config.yaml
time_shift_ms: 100
encoder_rnn_residual: true
text_encoder_norm: "layernorm"
text_encoder_head_dim: 64
text_encoder_fused_qkv: true
learning_rate: 0.0021
warmup_steps: 230
Rows from block 3 of the audio encoder, named by matrix and row number. Each number is 128 + 32 x the weight over its row's rms, rounded and kept within 0 to 255. All counts start at 0. After the name is the row's rms in percent of the matrix's.
# fc1: squeeze-excite reduce (encoder.blocks.3.att.fc1.weight, 24x192), inputs 0-63
fc1.0 082 [ 90  87 120  45 108  98 155 151  89 115 117 139  94 128 115  68 118 184 139 137 103  88 161 101 141  94  89  96 133 120 121 139  80 128 150 127 110 169  80 103 142 109  70 180 125 143 129  96 128 118 119 125 165  77 146 102 174 152 126 136 151 124 190 146]
fc1.1 093 [ 98 158 128 106 111 138  93  89  77 116 117 118  95 165 122 114 167 147 119  35 132 111 132  85 130 152 170 204 168 113 161 129 134 154 182 163 198 128 109  57 166 148 114 148  83 124 139  91  93  90 154 107 114  79 136 112 115  89 146 124 140  96  92 127]
fc1.2 099 [114  32 108 139  63 169 115  84 107 110 171 151 142 136 156 110  73  93 140 100 160 107 101 112 102 110 105 127 118 150 106 165 111 108 122 151 111 154 118 136 119 156 132 119 115  89  97 107 164 140 105  94 125 107 144 188 125 158  86 133 112  98 170  81]
fc1.3 093 [112 154 129 145  77 113  97 153 182 105 145 150  58 108 134 173 131 115 110 109  89 164 112 141 134 152  89 103 154  79 118  91 123 140 123 108 132 104 115  91 195 167 103  88 120 107 108 168 143 152  97 107 110  53  91 135 160 138 154 123 118  91 120 118]
fc1.4 091 [ 96 120 147  83 148 108 147 154 156 100 156 112 110 158 137  69  90 171 110  74 192 131 187  94 176 113 113 150 149 120  99 125 111 162  72  73  93  63 141 124 159 116 156 104 128 115  97 127 137 107  99 103 122  68  87 123 112 126  84 119 186  93 172 107]
fc1.5 110 [152 179  71  72 161 145 181  88 146 146  94 123  78 144  89 124 161 132  94 111 150  64 135 129 187 126  90 126 157 122  74 131 210 124 129 111 191 142 128 179  88 142 140 116  97 227 164 124 162 133 178 107 130 185 106 118  99 128 112 119 139 105 102  78]
fc1.6 100 [ 99 100  51 120 195 149 185 119 103 138 122 151 111 142 155 122 103 126 116 147 175  73 123  86 117 142 114 195  93  95 127 136 202 122 137 129  89 122 138 132 121 133 130  68 160 140 145  74  69 109 124  47 112  32 173 142 155 115 199 142 153 114 153 161]
fc1.7 107 [110 154 119 142 107 114  88 120 109 134  85 235 128 132 150 128 145 135  73 198 113  94 165 106 152 144 113 115  54 121 131 125  49 103 147 125 103 128 111 115 108 133 120 131 176 191  83 120  80 154 175 109 149  50 110 156 120 111 149 162 129 126  94 160]
fc1.8 096 [128  50  58 181  81 152 115 144 141 111 152 143 163 100 141  66  90 100 153 143 122 114 153 114 115 141  97 174 172 123 191 159  63 144  81 154 117  70  87 108  68 144  95 113 129 122 100  99 100 136 152 126  97  76 117 167 129 111  89  89 128 133 112 136]
fc1.9 103 [157 113 126 103 153 120 158 155 124 111 122 118 132  98 109 126 153 134  97  81 157 148  89 147 156 102 114  86 147  96  84 145  94 114 140 128 186 139 148 162 133 128  76 207 129 155 129 145 185  94 132  88 175 123 166 157 144 212 126  71 139  92 164  75]
fc1.10 101 [160 180  95  88 190 177 116 145 105 146 145 140  82 114 137  82 121 111 153 142 184 158 101 135 137 160 148  68  96 127 116 101  90 178  63 114 149 184 141 149 129 164  90 125 122 121 115 139 167 151 140  85 106 129  78 110  88 170 116 143 121 109 114  89]
fc1.11 102 [162 152 143 175 149 153 152 119 168  94 121 180 125 180 141 157 158 134 143 110  70 160 125 126 140 103 113  99  82 114  95 120 210  87 176 146 150 130  84 168 150 124 148 188 134 187 157 121  88 121 144 120 123 136 174  95 136 149 161  61  95 186 152 140]
fc1.12 110 [122  91 181 167 143  97 114 121 134 133 153 136 212  92 156 129 113 119 124  87  97 126  85 161 139 121 149 122 101 114  89 112 111 115 112  54 170  65 113  99 156 150 151 109 132 135 139 156 137  95  83 160  81 197  71 144 154 113 186 122  87 168 150 135]
fc1.13 102 [124 166 127 122 143 118  75 118 125 129  50 160  62 124  77 117  85 103 156 131 116 133 142 128 141 162 128 193   8 121 129 121 152 167  92  93  91 124 100  82 169 173  99  91 142 151  94 106  22 115  83 118 167  89 138 143 113 105 111 155 107 162 143 173]
fc1.14 092 [148 130 108  71 113 166  66 171  97 156 126  92 212 127 118 108 100 132 124 124 103 124 126  78 150 109 141  74 120 143  79 140 161  88 138 165 105 132  89 165 126 129  81 156  92 127 181 137  88 139 121 113 121 140 126 133 104  32  97  72 165 149 111 127]
fc1.15 106 [137 123 130 120 146 154  76 112 102 127 124 120  93 121 111  87 169 151 129 110 122 113 140 172 109 158 140 103 129 124 128 151  88 127 120  89 109  67  55 105  89 152 109  65  88 172 187 109  37 128  96 158  97 162 124 154 152 120 134 105 141 111 172 151]
fc1.16 083 [134 145 120 142 173  74  42 134 106  72 113 184 152 122 100  96  77  78 138 182 127  85 124  80 104 115 141 138 143 128 115 117 123 141 149  72 178 145 134 150 135 166 153 142  85 113  89 108  98  80 104 174 147 126 155 104 153 160 132 119 130 137 105  74]
fc1.17 109 [137  96 164  86 124 155 105  91 154  94 102 113  72  79 133 120  92 149 151 119 122 139 208  93 108 177 193 192  83 171 147 133 167 104 136 144 106 116 190 116 171 154  79 127 121 103 112 142 136 158 162 107 109 142 147 112 130 133 101 150 125 114 129 119]
fc1.18 110 [ 91 151  65 108 105 190 107 124 106 134 104 140  86  96 120  97 154 163 174 140 109 145 154 133 105 148  85 162 174  74 141 125 189 167 108  69 110  89 111 149  97 147 146  97 132 103 150 124 168 134 124 136 122  96 151  36 142 171 109 112 164 200 127 167]
fc1.19 108 [113 173 115 108 183 133 138 149 109 161 123 147  88 143 110 119 100 145 120 128 117 191  74 123 137 166  93  77 183 153 101 186  53 104 137 102 154  51 123 186 154 149 204 133 175 113 152  87 121 120 123 171 132 112 110 156 158  80 178 146 143 119 140 137]
fc1.20 103 [115 147 129 116 105 107  47 141 152 118 102 148 112 112 132 132 150 126 124 119 171  95 101  97 212  17 120 146 103  95 157 131 114 151 124 126 140 121 144 143  97 159 121  99 154  91 106 114 169 124 105 109  59  80 194 110 143  67  58 155 150 150 125 116]
fc1.21 098 [151 140 112 152 131 124 113 138 131 113 167 122  68 153 128 183 147  76 140 144 149  92 141 113 137 147 129  90 102 112 116 126 184 102 106 161 106 152 134 121 125 138 122 131 131 112 162 147  70 172 140 106 122 126 102  67 125  93 137 111 161 146 183 171]
fc1.22 093 [121 105 118 154 130 145 123  79 116 154 144  88 151 132  83 117 150 142 179 130  64 137 134 144 155 143  80  81 139 180 179 147 102 130 126  41 118  58 140 115 130 149 113  54 105 135 112 142  69 134 114 134 126 128 152 106 138  98 178 135 146 104 128 124]