Weights of a small contrastive audio-text model: encoder rnn gru, 26041 training examples.
Rows from block 2 of the audio encoder of a small contrastive audio-text model, named by matrix and row number. Each number is 500 + 50 x the weight over its row's rms, rounded and kept within 0 to 999. All counts start at 0. Numbers have three digits each.
After each channel's rows are labels from the 100 clips, of 14976, where the channel reaches its highest value: "strongest on" is what is common among them; "loudest" is the band of the loudest frequency at the time of the peak. Only what is clearly more common there than usual is listed. The data: short read English sentences (LibriTTS-R). In brackets: how many of the 100.
# conv: width-3 conv (encoder.blocks.2.conv.weight, 192x192x3, standardized in use, each kernel summed), inputs 96-191

conv.46:539515452432495429448531497492527430524519518607489531422493522527519528439499513583549526550530501486532481543507529552542501442494496557485468530483415551485510497457512476547401489519496448490594515540500441521481557511494499584553498500462384452396464493464530478534528505438518542476
strongest on: the word "you" (42)
loudest: 250 to 500 Hz (67)

conv.152:505522510512559513507479522457597540460443588582550427465596554477508419480454459468523383451480434496486489496578505485435555588466469464409463546463538507509496487492540478468440523489440501579525466420462474620546470423487483512661404463492446468524538539455464542463417462461550502558
strongest on: voice: female (84)
loudest: 250 to 500 Hz (62)

conv.3:521475571496470563526510487475468514513414552462509466483504518500560534448476513518615484565532546430496464556531540486515506492459486473533543488502509625545596528520480449498521481403476467523423453468413507433427541467554524532494482455454552584513496510516538470514549471531361490486
strongest on: voice: female (87)
loudest: 1000 to 2000 Hz (48); 500 to 1000 Hz (26)

conv.92:523528504490503475571413496513539542512526446485469486512466480516470467540546524448491573434465561449457569435527558488408463484542513501435533527492493441449451516528524599482529524488508579352484439554475620539488517503468512538551539445437527510432458409525542480543498557508415523422
strongest on: the word "is" (31)
loudest: 4000 to 8000 Hz (29)

conv.97:570524500531642476562493463502563499553585464430526521452506535559502481623501498519546500446481518508543508531471445478494504480526586585455500525455484451418415509544557488376493481506469495438525544549536479409475532470410463449540453468477515441477463380527511487439427494433448421467
strongest on: the word "is" (25)
loudest: 4000 to 8000 Hz (32)

conv.155:408486460569413480372462536404487529537498486561538446530494487512506509410475562459505408496491545488518599504508456542443569553485439479481524527442504489412570461476511481455481574426425523374534525495491577477474528506468521512525513557434466536485539606447507602548590456557425485500
strongest on: the word "is" (25)
loudest: 250 to 500 Hz (35)

conv.85:512446373465556444507457497551519485476431482486380532540459494474512492469458449441499477480523424473515501483440421456482483523470464457353519369497511423588473508474537487483522554538428451466481494516500419478498529578450487549574456377465477524577515529566522505509420588492471521543
strongest on: the word "you" (37)
loudest: 250 to 500 Hz (52)

conv.157:470462398535539486488516496521431545501565517473479589483492479472496559513480497455518634503479442525486554479544524439467432440498504555527549454551519452517456486567439511510460535581584623488578560577500514490495520417560445436471541476581563445531635520536390490606493551513591528513
strongest on: the word "it" (31)
loudest: 250 to 500 Hz (27)

conv.164:443496526445561490601511435549559477370564545535546549509431544562482532446424487453458457491541535480473528452542397485462424404413550565524442569468462495531421528486524500514409505529538503486373549495579518501485463466463465465501443499533523437491430499470485463494519588537462576510
strongest on: the word "do" (25)
loudest: 4000 to 8000 Hz (45)

conv.150:475503523506533479503471497419531500484419475524427465434516488490471491501443507459500481563564538510582483510520444514574484516417445590428512597445502548627533574465579443531438484486493497548520589444507459476396438472494552542561393440559498487582557503544546570520420528466451440572
strongest on: the word "you" (38)
loudest: 250 to 500 Hz (34)

conv.34:451550571427478496437438521526505569498504473502534553569527379475393531508488526455474384521528512501568519470454452496499542489545495581546471559526420516520542536488546413550478512469469453576550518601526487484516477556532553563571492446459528581518545558506510491519472554573517445544
strongest on: the word "you" (34)
loudest: 250 to 500 Hz (48)

conv.73:638535457523528472540488465596553482522509387484498524572436517535503500432634452462477459438488459509495497542492482522399474522557506581517471485358517644481481518523459486523406478482416506491508523469517598440435491456458524462509495594537468475463426473398518447453548543562508439547
strongest on: the word "you" (38)
loudest: 250 to 500 Hz (52)

conv.55:583545487596453433517442518511507538468519525569382537502481418491402465440606506507425556525500493503478455481457461497459511438476527522446469590464542510576543531490447423514438485570439495442541585409379510434428443505469604548457507447570470503515493541433531576478501583467518506554
strongest on: the word "she" (32)
loudest: 2000 to 4000 Hz (76)