From a checkpoint of a small contrastive audio-text model.
Data: trained on short read English sentences (LibriTTS-R), 26041 training examples.
Rows from block 2 of the text encoder of a small contrastive audio-text model, named by matrix and row number. Rows with one number belong to one neuron. Each number is 128 + 32 x the weight over its row's rms, rounded and kept within 0 to 255. All counts start at 0. Numbers have three digits each.
After each neuron's rows are labels from the 100 texts, of 14976, where the neuron reaches its highest value: "tokens" is the input token at the peak. Only what is clearly more common there than usual is listed. The data: short read English sentences (LibriTTS-R). In brackets: how many of the 100, against the usual share in percent.
# fc1: MLP up (text_encoder.blocks.2.mlp.fc1.weight, 256x128), inputs 64-127
# fc2: MLP down (text_encoder.blocks.2.mlp.fc2.weight, 128x256, transposed), outputs 64-127

fc1.175:151150114110133087160133140163105174110144123146102143072107072199114168106148147129150159161094083137095129134129168166075102104054168124131184124082140152073130161162158182124095119070106145
fc2.175:129095140132175136132142161098161188133141081115088093094117092116186158137130102189152137106104156216159175133141161196095172086097084125182078061141112124163152114130109056168144115161135140
tokens: "then" (58 vs 0.3)

fc1.147:054187136154133175120078143155074131164148143147112179158130166095160136148174059142131114124096122137107137132130146143142107169145183127111083108148104148089078112173076156173128140064118109
fc2.147:147142147127133092142169115069113150136098143101086124136128091167159143184119135104092165083159144028140192101136156141118097124121171128211160131076112112092176128157109065102145157140113135
tokens: "have" (41 vs 0.5); "had" (22 vs 0.4); "are" (20 vs 0.4)

fc1.208:101123136112109060112152134136132140169109099117129109127109108165231107096054125127138146126147079198163146147119090171108034148076148151105149107115093149148137129154119122086172136112128112
fc2.208:161082044089180148126134141124127117101136148139102117133126146119122151102217128149084084117174087137096090116112109176111129128081075102142134217139102170113124076132205105119122050144168163
tokens: "all" (71 vs 0.4); "little" (17 vs 0.1)

fc1.80:110123078108138131130102151112153125156079111157064215126128147213134142150143139122107132145114098059099149065140133136151163191149126080126117120171087147143177120126151148146136070104074129
fc2.80:149138151142121146114099142175106132139144158066100140152142127111119127165105103099171139095167126116127079115072099181134113107041102112112087151082120143139136115136107179104132150148135149
tokens: "little" (58 vs 0.1); "go" (22 vs 0.2)

fc1.94:194084127146146123154155209144074146146121137082156139222127092170072147115131155079146086099102113108079124104108122101087123168120092129146078126201191165190064105164103152136143084159112126
fc2.94:190124178114133163180142126144140166119131065156106130109090163127125087053000149135145136157082134180176104078114103124094129167093078117087117163113086098154128126113109148119114112104137078
tokens: "all" (39 vs 0.4); "call" (9 vs 0); "old" (8 vs 0.1); "on" (7 vs 0.4)

fc1.15:087111073093112055092082117171147142185170124170115118092190091166153177146160102151150126119110101117104162100185139199134068106133087140129105164109090164145174122115177116179079109174079163
fc2.15:180160034084155151155142165098128108084075114080135166110109151093114104241172118100161152166121119159127178177093131152072058090137103141087121197098093183120088121109123122108108135105129140
tokens: "little" (25 vs 0.1); "is" (25 vs 1); "who" (9 vs 0.1)

fc1.185:142136063076096194140130117094133135121128100107161088196140133119111129066210169126142097173118138133123153059099074089142163100129112090093181128093144114128146139133147158099098097133058113
fc2.185:083136136139114119072066084129123108098105190166089197129110074105139113129137135142178172117163145096169107151093164138184132156118104115104119092131164096158144091103104062161180142137153188
tokens: "said" (43 vs 0.7); "good" (32 vs 0.2); "did" (20 vs 0.3)

fc1.65:131151158183166135101150185130093100149196112124074138092098164123106135134177158100207124132121194138146078099137161131117147127065116086114164130116156133122169113143114094136094103133133138
fc2.65:117159096126153126136148124109132192161158112151185076118048068108093170090145179123151113133143112124108147165167166127097128141107115169068056098141138156111099108137127106089096118162125150
tokens: "said" (88 vs 0.7); "says" (7 vs 0)

fc1.125:148067085188134128096144152141117086098179125106108135117180128136133107172141078096081109162135156160131066121102174153084161111087126145126177142140107092111170113159145163127105166175135065
fc2.125:087182134161171147180152165152139116192124194166128156164107103097097203108057144114163128141098120150127166127147120136127145098093131126175104074094135155165144171093129127157185145082149195
tokens: "should" (23 vs 0.1); "show" (7 vs 0)

fc1.82:151201137113173143134185119099138158101161150134110125092117148083154140093148155125172125174135159144144142185113113064146099043123126100129177143186102116161125123165148134135193168129144116
fc2.82:153104190171137083034124140123119136114097147068126151204106147146054184141114180121122130146146063139137137166130184088104103093136083112122072141144204082134162120114119125083126093103158148
tokens: "said" (53 vs 0.7); "then" (44 vs 0.3)

fc1.176:136142080090144074138054064120139128179091129123051149144122089180124157128102139201139119071106118147139121073169087160143122180141143155140081204110143145109141146155139136171116120149121139
fc2.176:125115136094182137155151147091106155071171126068141036137117193137130142172147164153116137132094101115109096140098096133077182148131124147114166149191097121159124144104145105106173118128114077
tokens: "then" (24 vs 0.3); "on" (22 vs 0.4); "woman" (16 vs 0); "them" (16 vs 0.2)

fc1.72:166168143107123105148099134096070141159164186161111103116128167107132125154066093166146070106155101140113115135084134058097146123204131140142162046165158116139107087172196130146112066104127129
fc2.72:144137092065071137107167109161120147168102182134151078139151131180128132095097129084108122123134091090133115111116119076134179105110129114118193174149064108121158103141113079142130104124167126
tokens: "all" (46 vs 0.4); "what's" (23 vs 0); "why" (10 vs 0.2)

fc1.237:086190104193198148144166134148131086097146127186108099138116081092087154143112174169222125134112118150114102117107107103163150120166056131124145141130113130068168143121144102087102198127132134
fc2.237:156099162087120126075107130091100098101203149050123125172144129128138117065125111062116133083096155130201119169181181112153130112110142119107170134098090163138100102201122124124145113136134094
tokens: "said" (94 vs 0.7)

fc1.244:156093163087139111163112112096105141148103136150143048148125109101178208092096091132075117097107163123158130108128071103066119098105137156128151093138151110120094104141112122122146099077114090
fc2.244:128223142130102144118112173165111130134107041115116072119127170165124147188110138121101068145197128131149056116082131105100140113088196112159095110129136144118107116176147109181157086131097193
tokens: "all" (43 vs 0.4); "ah" (31 vs 0); "i'll" (20 vs 0.1)

fc1.23:144232125083186136143104112103083126132179063117200152121094131104120110164127180095157108100083096142088161134157109146128194125114091115123135163128136087159143151130089099071175136102129208
fc2.23:100126126127085118038145112149118112129173132104122161073126149157143121115147161189140138153135124140102047116124096147174139125150091200159092145158138201117122134133140145125136154171166141
tokens: "then" (58 vs 0.3); "now" (12 vs 0.3); "hand" (10 vs 0.1)

fc1.24:083164114103097122191117127118138132110097144147152103127109083149128184096083097101133126063127127072116111144061120148111104153161103108064105076083130164102145106146185147182137092160108118
fc2.24:117108090113202097058122182100157143111125097115136102138102153122117122152076138127139102141198078158117066138117147115144181092110134082143101155165072165124116105110122170194169076175115117
tokens: "all" (46 vs 0.4); "what" (27 vs 0.6); "only" (17 vs 0.1)

fc1.31:148138154152105126202144122139130165173116150101163088143133076160186183180119125120106093095144088180099125139093068123130106134092189123081066129185082116098153093167132187169106082096147130
fc2.31:081133112148105171127168134121156174163156082153113105124162131139083132147090121131119125162147133049115130103124146076094130101111169152156112103184138104164128092121185152192156166164210150
tokens: "all" (37 vs 0.4); "oh" (31 vs 0.1); "only" (13 vs 0.1)