From a checkpoint of a small contrastive audio-text model: text encoder activation quick_gelu.
Rows from block 3 of the audio encoder of a small contrastive audio-text model, named by matrix and row number. Each number is 500 + 40 x the weight over its row's rms, rounded and kept within 0 to 999. All counts start at 0. Numbers have three digits each. After the name is the row's rms in percent of the matrix's.
After each channel's rows are labels from the 100 clips, of 14976, where the channel reaches its highest value: "strongest on" is what is common among them. Only what is clearly more common there than usual is listed. The data: short read English sentences (LibriTTS-R). In brackets: how many of the 100.
# conv: width-3 conv, stride 2 (encoder.blocks.3.conv.weight, 192x192x3, standardized in use, each kernel summed), inputs 0-191

conv.59 092:447422441535504528456595441441492541461486504530488434514457494497509453485485540488481581525466521494391472435523556561448464500496533513477477485536484504489540520473477531552462400516516484540561540558564555517540519490536457528456528500505508528499495475442498495455494435484384525474402572523537476506520534622464466525509492457493483514438533439533527523488535576522486469544518543496514499455556512488477454436524486571496507451515481616526522504492497503448477512505502498575506533501506531517506469478485560464464482499559508511535515527528590522499518589523472498546
strongest on: the word "is" (26)

conv.143 111:501541550501515525508447525501469572489550491583536542487577598493490529531558491529484509588502520539480486498491499485496465540564526441466516490461560541458500438565479549562476451571446582563472514534542506467495498513559527530523546487591497461496538488521518494474500444438411505519620415508440523467431478518496487459479472511507479460519476526504478489459472529563452514479425535487560526448485473480471464512477483568459518548478547531517508525484514488438446525505592501484465436508514560443468461432469599456494492522522569509554462539501460523516485454497496498506
strongest on: voice: female (87)

conv.120 089:505434551522512526510544527584480463500466512525488500482462507478563522468563577462497569479500481456504542551469453502538407496497552442479494509481512509570512511539479466486493483560496425584431482511490516512511470523523492546608510530525439557497479520500509565479492556526509507536457436465463531594506517555423462480507498483658541521479522502521495549522442463480499505453505513487503472488484484438504536506539507507437543450475441499461454515446484538559405485444578483565503474466530512431430475458462485516477503481490449442445509460485478501506458461485438550436
strongest on: voice: male (79)

conv.129 095:461537514484516540478538548451513481449483490563475536486563526484445468544495562494482518488472488567498475566612525502500519479477515443493521482483543474565535501440476459588553497468519494554454466529477427481500463510554488565496535435453454552509521443471527552472488537497506491539539471544531449503494470497569469536531464528509480510497520552513464435540492489486526589497436498489514424523587420501484474445475463482473514520473453557444484438483411445596471485435415500547457528513475509464545560526494514451440542480475460551441444508411519458489556498524542531538
strongest on: the word "what" (25)

conv.62 094:446484587510461527528493458472508540510515491512504512496572515500502523498468561458496493494506468429512494463485519509510487510461530485485472488430476510438467464549552516546542512491464524492523451509470513462496541468495502502457479425540523479615436480512572523564470445499410532505551446471540538468503489471478507508547486492484545482588508471507528525495493529515473525534506452454503465452468558568467488483439504544598424555580499471471520518515559482415534466567427468664505493476482435455521429479529444495502428522505542477528426474526490518580536521529523569485
strongest on: the word "is" (25)

conv.31 089:452447514505469430515491596494457496473439494499428403498498438538481510561515510528463450522486491498470483457506493505513461477489471452496473428480490483444427517430549430485513541494515459530484508562520536511479515422466439489437541480409476450564430483473485484537501524522490462647535429494500541465525528526510492556466514530453545482454532531497575498518485523543481540504543495436497481528508496488558522500506568526488538567458535495475538535551604530508529567527574450499506456513513517511460490565507455514474514538576463555541522524542452475571455447491545537490
strongest on: the word "was" (59)

conv.70 094:542478444529466471598510561506535473483476461500548468527533505454466486457441483524505481464606514433510485507502479445497476562542475530487458479449424545456497475420469448484551606433566559511486450546535399469563525490428518518484471432461450498489463488541509472572517481474474423510487487549500484458489518492516458557568514498455487473543563489465478491529483541480496536508429525505457530535526502551533550531456503538514476543567501465497441492477503507616489505501531524471434514484475492588519532523499476521471590589481473484536477490425478468466471464540486547481
strongest on: voice: male (73)

conv.98 097:535520598568485490509560562500532510482460499582461543576537487518553512495486542569543465551465493583442505533490483525544516513475496475539425509487478494513442479437535523433557555498470542481478539504487527588485510460542434525494517489449458511526467510460481495391529496469503464540613472484464523525445531497511521526500516503511421488453474444568414491484493512558502562531478536495507469559480506515581517557527504542465556542490540518515538510477478553529477398465476469451487491575487483542520499407497395545425500528498498530494512464483490475466469497565463532485
strongest on: the word "what" (31)

conv.46 100:495396451474514484600482481479467428530551479469491533486479535504536532527490498573535551528495532456562511496520477498476509503560542449520479492451499542425474543536485459549500448461420493474527487450499497529446542473492530502493503545455558491517476495489483436529529490533460449472501427504537500421567451483479476525519473500446538475481501478546576512485477621506521482489458526534607507538511479537525529483533454490498485491454509522529420556530549528471517461546451444433471507586526446481550501523519474433496537571440492445508480592511410458459433449440533480467
strongest on: the word "she" (28)

conv.175 105:548511513506466553519500503503411480517477490533395555421449464475496502445521481582470496492604487501544497493443548475511490508572551500442475453498466440533472490446509473517449486480487492520432510441518450441492462576451457451474435475427497485512531480455451568482464571414524483419514506461480487500445501541477590541437498566518532548399536528502499502548548554517523518539566459512478457511514471496508465466476519479499461487452505507495519555497487501501479395524529456534563509518530483511490579512529499581503528493473440492510511477523551499505603492561500487459
strongest on: the word "all" (25)

conv.140 109:454600447564450484471566484501557538522546539480469511529561490488502501526547442597522515503507461542475482505536564505521491530500474509425489535512504429525547468521537566476508485525379478488518457524502496517539577586526407537527517541482514523598507460469483570499464478510503581484515558520485510492484557556559466413586466468447524534499526502474557547473524520490553500546507514548523474503513501446482494530471423498463496382532489503530505517487446455519519476465425497495486497478566456446544501509465471501451481462529459470480457459525460556465480471438562524469
strongest on: the word "you" (35); the word "do" (28)

conv.47 105:458490518463476447497431510491522442526589462538465469496429482520468535514464542480530498436482503432498493453447526525532467514451448489609440474513483465480446507518530469591517516505444564528505498481523527461440455465561504444463452511512515521545552518537551444509551551517483481525411573416548459465483523503510510482558461480511513515486516534408467479510527461475520558495518556487500451511490475469555517475526494480448456431461509506529545460522469456510507466525545506569495466493458551438550416577480401464447477511579409474524515440554504489558521495534492543529
strongest on: voice: male (74)

conv.177 110:535507492485445502519507528424468468547484525480496480447453552435462562497484462477552495465512560500497531566419458576531583519458532428472417488457468481481447538482490588432493533478555491523571480566505459524486557544449496556545495486466509462523541542559547565430482454534510428582500436447405518473481492512531494501529517538457500528486459520501476523522498543451510500516418533453534513543426459507509548504484478461606485502536550488560507483482491565455558537540490460506493539461471538560532457503534470486484529562478434462556513475472509564537535507477532475507
strongest on: the word "is" (25)

conv.33 104:421480532480552528459425491527395500482562506507451436556382489491532487533409553523488451516477493485494463535510488481519553489463438466501494500474544544473471487497530474558472436458453496467498484489451433470447500397508447503541519486516454471489421494450513461453540459473555517531488487544479530507585510526516546485526539459574408475455521519512518460525531475528540501378533534489580491463537501509532488576541545510530501467562622482515503494496567561492491523540484501489452501502474589538488459504481483502477563502468518491475532418517488521526489504468457492526
strongest on: voice: female (87)

conv.187 096:502482503519481488556518506539425534529476504499472481442518470534426443485490469420541462494502510510552491461432463509459483559468484482506465470423477568521483514490591481461488529558501475548495532496527481421461533520458532458489478528462585482476456461448438466584482546479599534509536513472566464501484494576471507524489490467411558520533480510419547515506458516519463497506485503430468464522465486499544610498515497445539517535569477532496553466563465521520483518475528440570492440531444501442447463505490389462532514510439510487500483511538492508509482509558570588424
strongest on: the word "what" (25)

conv.24 111:467506430495497470538450535440471443549493409441446502477512526540474560457482545482512566539513576457600497505491542505475544473588476454485466534540490508539573574474493516483470505514510479398495560493539549533510486508595504480516475456458575510541497550587497484446521488466514488488564508515496457449540459504519530486467463483526459550513496527478442555497517571467490484521526450508452516469457500521453511449517491499528441511462466516525447600471533481530471502500483528374429537528505489532515522485536521553512507579527486561528478518461487556533438426433539471448
strongest on: the word "we" (29)

conv.27 108:433548418525497564465512537476490523471483480503480492521482420473571526460553517454464459528454504544523423484468461505524549509498454430530504534539540479562467465395505399467523475490449448513483471520464470478540496495535387564546552471388445505475477442442448549441507521476475566514491508486495484476521460522469456497541525511582466491474489518505510511518470504526477549527470510522547434509508443554527495541536520555473601465523503496514535531509524480443509570511489508455487458484500520487492493464475430578448564513529590472467546461483477581559496510457437472496
strongest on: the word "he" (34)

conv.39 106:557558545468502528504452502440502481508536461508487400514507490527409486479457465509534510449524537527604537436477497475467495555512431500446475512453542472414451521526559521477500474530593402508464509542567510545441460533453539594567514513463487522568474488478498490479441549521504462556489486412460516441503480522551551488516537438530543525509554495567514532529458541524468491522524538502470422487496540501548530448481556444622486508502509516547534444504473553435436460464459511495538462507515461485505467493509493452431436526468503561485519470533492511499481545510474482503
strongest on: the word "what" (40)

conv.86 088:422527462504421520527428454443503527487554575509509476536516570479445506482480519479474559536514471430500540466505533465483405549520512452498463477444527511508475502444472438471492477542517437562437572512592437475491475514493476495421460430478461598506477488457459485538500490451370508488441457468495584537502525528586526456490491468456526491518493484505444494528470447538462500448503514458528449528535505596539499485465556511550471543528488508503532447450489480497437475455520522522556520523493548500513498579493506531529470534530454511454476460491557504527589527520455482537
strongest on: the word "i" (62)

conv.6 087:522487491498475498501437482494505549545471527451543488456429463471485489463461450474494527442465468502546444488459551530549476509478537452546557443559480513522489518468465418473488499450593483507493507568457475582536553438374502486432507530384550506516478542495479506487517547487495533457464538441526547468511596605544493489447531535456494509499475525522499544533494500508457527466442485432605516546442474505515488581552445535496545488524580540516519476504485491528530521514505445590525461477477491544513468551485447451443524504537572520535544526491499516511483454460487481491
strongest on: the word "was" (34)

conv.184 093:461544499510461523572420500494479445501484544504551531454524426457525436474494477552585474523486536590527494501509540529466430535512522484449489547442516507487457466435542467434501514476518540510573522515499421462519486448477560463496530529511569473511457526465547492513522503556527496474507468443541510514516509516558560485512494453441498454363556545472566495512482551505583493470528553501512544548505458546530501528528513451526491511532514496467487505518484472483528502412452542456498505489443504374567486518552482459510476501516445539450484531598490500517500466544437586436
strongest on: the word "what" (35)

conv.54 100:488439548553475460474448515608494470466502491503441519464490476556542566500478468505506543489467545549467541430546468457505559477479498377464517529508463504522477557455519467584546505472440473530519514537513496488508475522538520510519558569473518530548503493514458534559479490453435564473408482411551440448479478427458440533514502441576490478459450518570574463564519477508427455510503508514411507405529483480508490493466539461469497489541539492544512490513520483499485520489454454616459557507499525549500504421520495445521503483519475465519485487478487480534467506529448566499
strongest on: the word "i" (43)

conv.181 109:492600486445544463514576508503473496453541517504420457514510505441490500536502437471512505462513467488503572559561468532545502542482451511517499525470480494535518470545505442499518559510543458549450489505520491489472451489526567489532441526487525483493509551470461459500498517468502393595484458508479551531525496469510560522539484555539453399485493466418571489532487507517479465584533500459563434535495454556480488392519555480500516507461461468475512534505441565472414449450544532492527490581438495493481484583594455442559485482496506476501488518465483488533405508491544485499
strongest on: the word "what" (32)

conv.68 091:457528488505380471523520538460490488459491463528529523509507501501558495460430449467500492556494495556552437455448514464550426449503478528521503514489491499411458505548534512536437497519504455495505475480513554536461508488457509482580464432407420465476542462526507497507506514491400467518555460514495479520414502470535563517497560535524488530535519481527494515526523471476492521505515499579518556524511438506470584538433505568559515529533484510458491561474533448491446443492568501536462534447470513426444442516500509492432492524381531546482542582435410514492504490497534535509
strongest on: the word "what" (34)

conv.52 091:562521420502586486430530430509486460480530441528480521458520569511458456516490504520574527507556481544494474536430455513498523490486493514544482471472528514490544426511475502512531479470495427551532482488542500530486476492571368515445463476478451452540584483531503492573456421490473535500436560565462512567480484459497436486540462498530545456475431441532597500528520480500490457571533448498504462546507484544485492454489406464483493490530539554449528460511531504555483516463528434483473474453504501501542549495513495487500540466489550559605534486463505442467458453522494560475
strongest on: the word "not" (32)

conv.11 118:503550517423512494432488531548516453531471558466523494542527491506496510478477550490503514562402518565575497459492475528579523567469494543511495497547541584481475515546502494534544424536433467485504505527540514556483487503546539520513536547565506490552501581471480440488528459501520584506493480509505487450524517498516480393562507420535525428570491522497515462436474495438505507427476513535479558504448535457579477535494408483486483513518509491508477506424506446466541542543398542481501447487531465453524427500493477425500459539525496576468494569481470492501473521469418450518
strongest on: the word "you" (52)

conv.179 100:519477544506420465486535485504476424488484532514494481492407471525456425482475520521512464502505507530488473450486463479500467486522531546454507507451474532471521538435548518443513572522587473510528496516437561522486477458453485490480538502480551487541457487469435473530491513524468471504533509447490524570503481488532594501450546477497570512459501534603528450560562503425449530519502534520468547508531500554520531453569459449497549447479522491520538417532517492551526524473572440612536517498480540413491550600492411485494465515548493537539440481531462516566492567450548528464
strongest on: text has "what" (25)

conv.92 085:469485478596471540475538505404556559510504551472500427515563482481483496543485508488482561520465470524564491537585454570542464522527529499512507550549540548542441532449523510524461469567452558524550502510560462505614498458580540529448506504427456544541501443535495483527496530521440451458452382505504525530511487539439506513482475488486487460493420463543563505530533473490497505448514521442515500499544545531511485504500559525530494514468521494445593533470442445525565421504512456494468503476449461541427477478533552494450527489498470477519561475521475506522483515437429462528
strongest on: the word "i" (40)